From a checkpoint of a small image inpainting model: activation silu.
Rows from block 6 of a small image inpainting model, named by matrix and row number. Rows with one number belong to one channel. Each number is 128 + 32 x the weight over its row's rms, rounded and kept within 0 to 255. All counts start at 0.
After each channel's rows are labels from the 100 images, of 14848, where the channel reaches its highest value: "patch colour" is the nearest of a few named colours to the mean colour under the peak. Only what is clearly more common there than usual is listed. The data: crops of objects in photos (Visual Genome).
# convs0: first 3x3 conv (model.mid.0.convs.0.weight, 128x128x3x3, each kernel summed), inputs 43-85
# convs1: second 3x3 conv (model.mid.0.convs.1.weight, 128x128x3x3, transposed, each kernel summed), outputs 43-85

convs0.89 [112 116  99 104 154 152 167 111  81 158 133 148 110 102 146 143  79  96  38 158  78 199 114 159 160 121 103  96 152  86 158 156 116 118 124 158 111  65 126 126 115 141 127]
convs1.89 [116 164 152 129 163 119 131 149 195  81 113 134 166 157 113 116 186 145 185 159 139 102 120 152 115 173 124 101 180 111 111 114 152  97 103 102 168 188 126 129 146 166 142]
patch colour: black

convs0.66 [159 122 151  51 141 128 138 124 119  86 115 171  87 147 131 160 147  62 170 124 120 103 108 153 141 159 154 109 128 114  89 136  79  89  87  95 149 117 139 161  64 136 104]
convs1.66 [118 123 113 138 112 161  92  70  64 130 169 114  62 177 124  86  35 157 136  71 109 161 107 105 132 101 117  95 155  69 125 127 155 128 106 161 110  99 130 123  74 148 126]
patch colour: brown

convs0.13 [104  74 104 117 176 122  74 121  85  84 126 167 122 106 145  97  91 143 173 158 130 108 116 137 154  63 119 136 139 141 119  59  64 133 119 166 139  98 113 103 119  69  94]
convs1.13 [157 126 124 123 133 153 135 133  90 134 131 128 147 133 118 147 143 107  72 138 126 124 127 100 165  84 172  99 151  89 129 208  55 104 161 146 124  97 116 120  42 120 119]
patch colour: white

convs0.76 [179 152 139 137  69 178 112 206 139 118 147 200  97 132 104 154 144 130 104 187 140 105 139 119 137 156 173  96  97 109 115 112  90 125 191 162 122 134 155 155 104 126 122]
convs1.76 [119 135 111 120  97  92 141  92 152  87 163  83 116 142 144 120  74 138 163 129 145 129 147 126  96 193 138  83  79  84 118 143 111 154  63 118 116 113 113 127 149  70 123]
patch colour: black

convs0.92 [134 126 138  90 102 138  60 139 186 162 142 145 156 145  88 157 160 151 171  83  97 142 107  80 107 153 184 204 101 139  46 107 104 137 127 127 161 124 175 155 143 133 101]
convs1.92 [112 144 140 170 101 115  97 144  40 125 142 142 105 120 117 126  80 150 144 152  95 169 114 131 151  86  94  76 102 124 138 113 104 121 107 169  99 110  96 107 139  88 143]
patch colour: black

convs0.101 [110 106  81 102  82 102 130 191 129 107 143 112  87 141 162 157 101 132 130 161 150 124 166 109  78 132 144 112 172  96 125 116 119 136 191 127 122 158 153 114 140 165 117]
convs1.101 [148 114 123 131 175 127 102 184 105 132 114 130 109 120 117 130 158  85 134 149 139 171 125 147 204 127 108 132 153 166 139 133 177 178 121 181 158 149 116 160 138  98 129]
patch colour: black

convs0.100 [103 113 112 123  72 113 138 161 127 122 149 108  78 163 156 140 103 136 137 192 190 121 163  86  82 123 141 116 183  93 154 128  85 147 200 140 130 132 144  96 154 133 114]
convs1.100 [140 106 152  98 147 109  71 207 122 166 118 129 135 107 117 141 112  59 138 146 112 165 137 152 174 140 106 123 133 125  96 132 197 127  88 150 158 162 148 178 155 138 142]
patch colour: black

convs0.67 [116  88 138  96 150 129 137 109  68 140 112 119 102 169 113 175 128 100 149  87  89 116 131 118 122 111 169 122 119  94  97 160  59 130 134 151 132  85 147 140 135 151 164]
convs1.67 [167 121  87 153  90 158 139 159 113 145 127 139 124 168 185  79 138 202 150 124 111 170 119 135 162 153 175  78 151 124 138 125 134 139  96 140 110 163 140 187 179  85 129]
patch colour: black

convs0.96 [136 135 108 126 159  79  81 211 173 116 133 179 157  73 123 162 150 113 146 184 107 136 139 163 123 120 179 112 152 152 115 137 125 114 214 144 124 136 130 176 128  96 121]
convs1.96 [107 142 134 138 132 141 118  80 101  66 159 121  93 183 160  57 139 160 141 129 127 133 104 143 151 114 114 115 115   0 203 110  94  87  58 123 113 110 140  89 134 125 161]
patch colour: white

convs0.63 [123 129 143 121 118 113  71 107 115 101 160 141  98 148 114 102 129 158 128 111 167 119 116  97  41 133 120 135 179 110 100  71 122 129  63  83 100 113  78  95 117  95 118]
convs1.63 [ 92 154 126 137 155 115 113 137 154 148  94 132 131 130 146 139  84 115 154 103  86 150 130 114 152 172 116 144 135 134 118 164 215 133 138 146 147 145 115 154 104 101 129]
patch colour: black

convs0.123 [107  97  69  93 118 134 122 119 136 151 134 151 125 140 158 106 100  94 141 179  97 168  57 115 113 163  73 117 173  72 175  68 108  96 128 120  84 128 133 120 102 108 116]
convs1.123 [104 111 174 155 169 109 112 176 177 148 112 112 119 130  66  83 169 116 154 107 137 159 173 153  94 125 103  87 202 137  71 143 159 158 136 118 149 156 117 159 176 118 151]
patch colour: black

convs0.105 [124 131 113 157 105  93 148 124 184 106 121 110 113 142 169  55 132 171 126 117 135 133 117 125  63 110 158  74 180  91 144 141  98 108  73  63  70  85  86 129 108  76 121]
convs1.105 [137 140 138 151  97 154 108 199 107 180  94 130  98 101 149 153 125 124 122 132  94 126 141 128 177 115 107 182 141 169 130  96 162 107 178 174 157 167 149 153 132 184 112]
patch colour: black

convs0.64 [126  88 124 100 131 116 130  99 102 162 125 153 129 172 102 171 138 121 166 120  74 126  85 111 117 119 165 136 136  94 100 140  75 144 135 152 135 104 168 164 143 139 133]
convs1.64 [138 133 145 170 128 153 154 141 112 104  95 128 116 159 175 120 145 181 135 132 116 147 144 136 165 137 144  84 167 103 154 176 149 126  97 146 156 139 113 156 199  85 154]
patch colour: black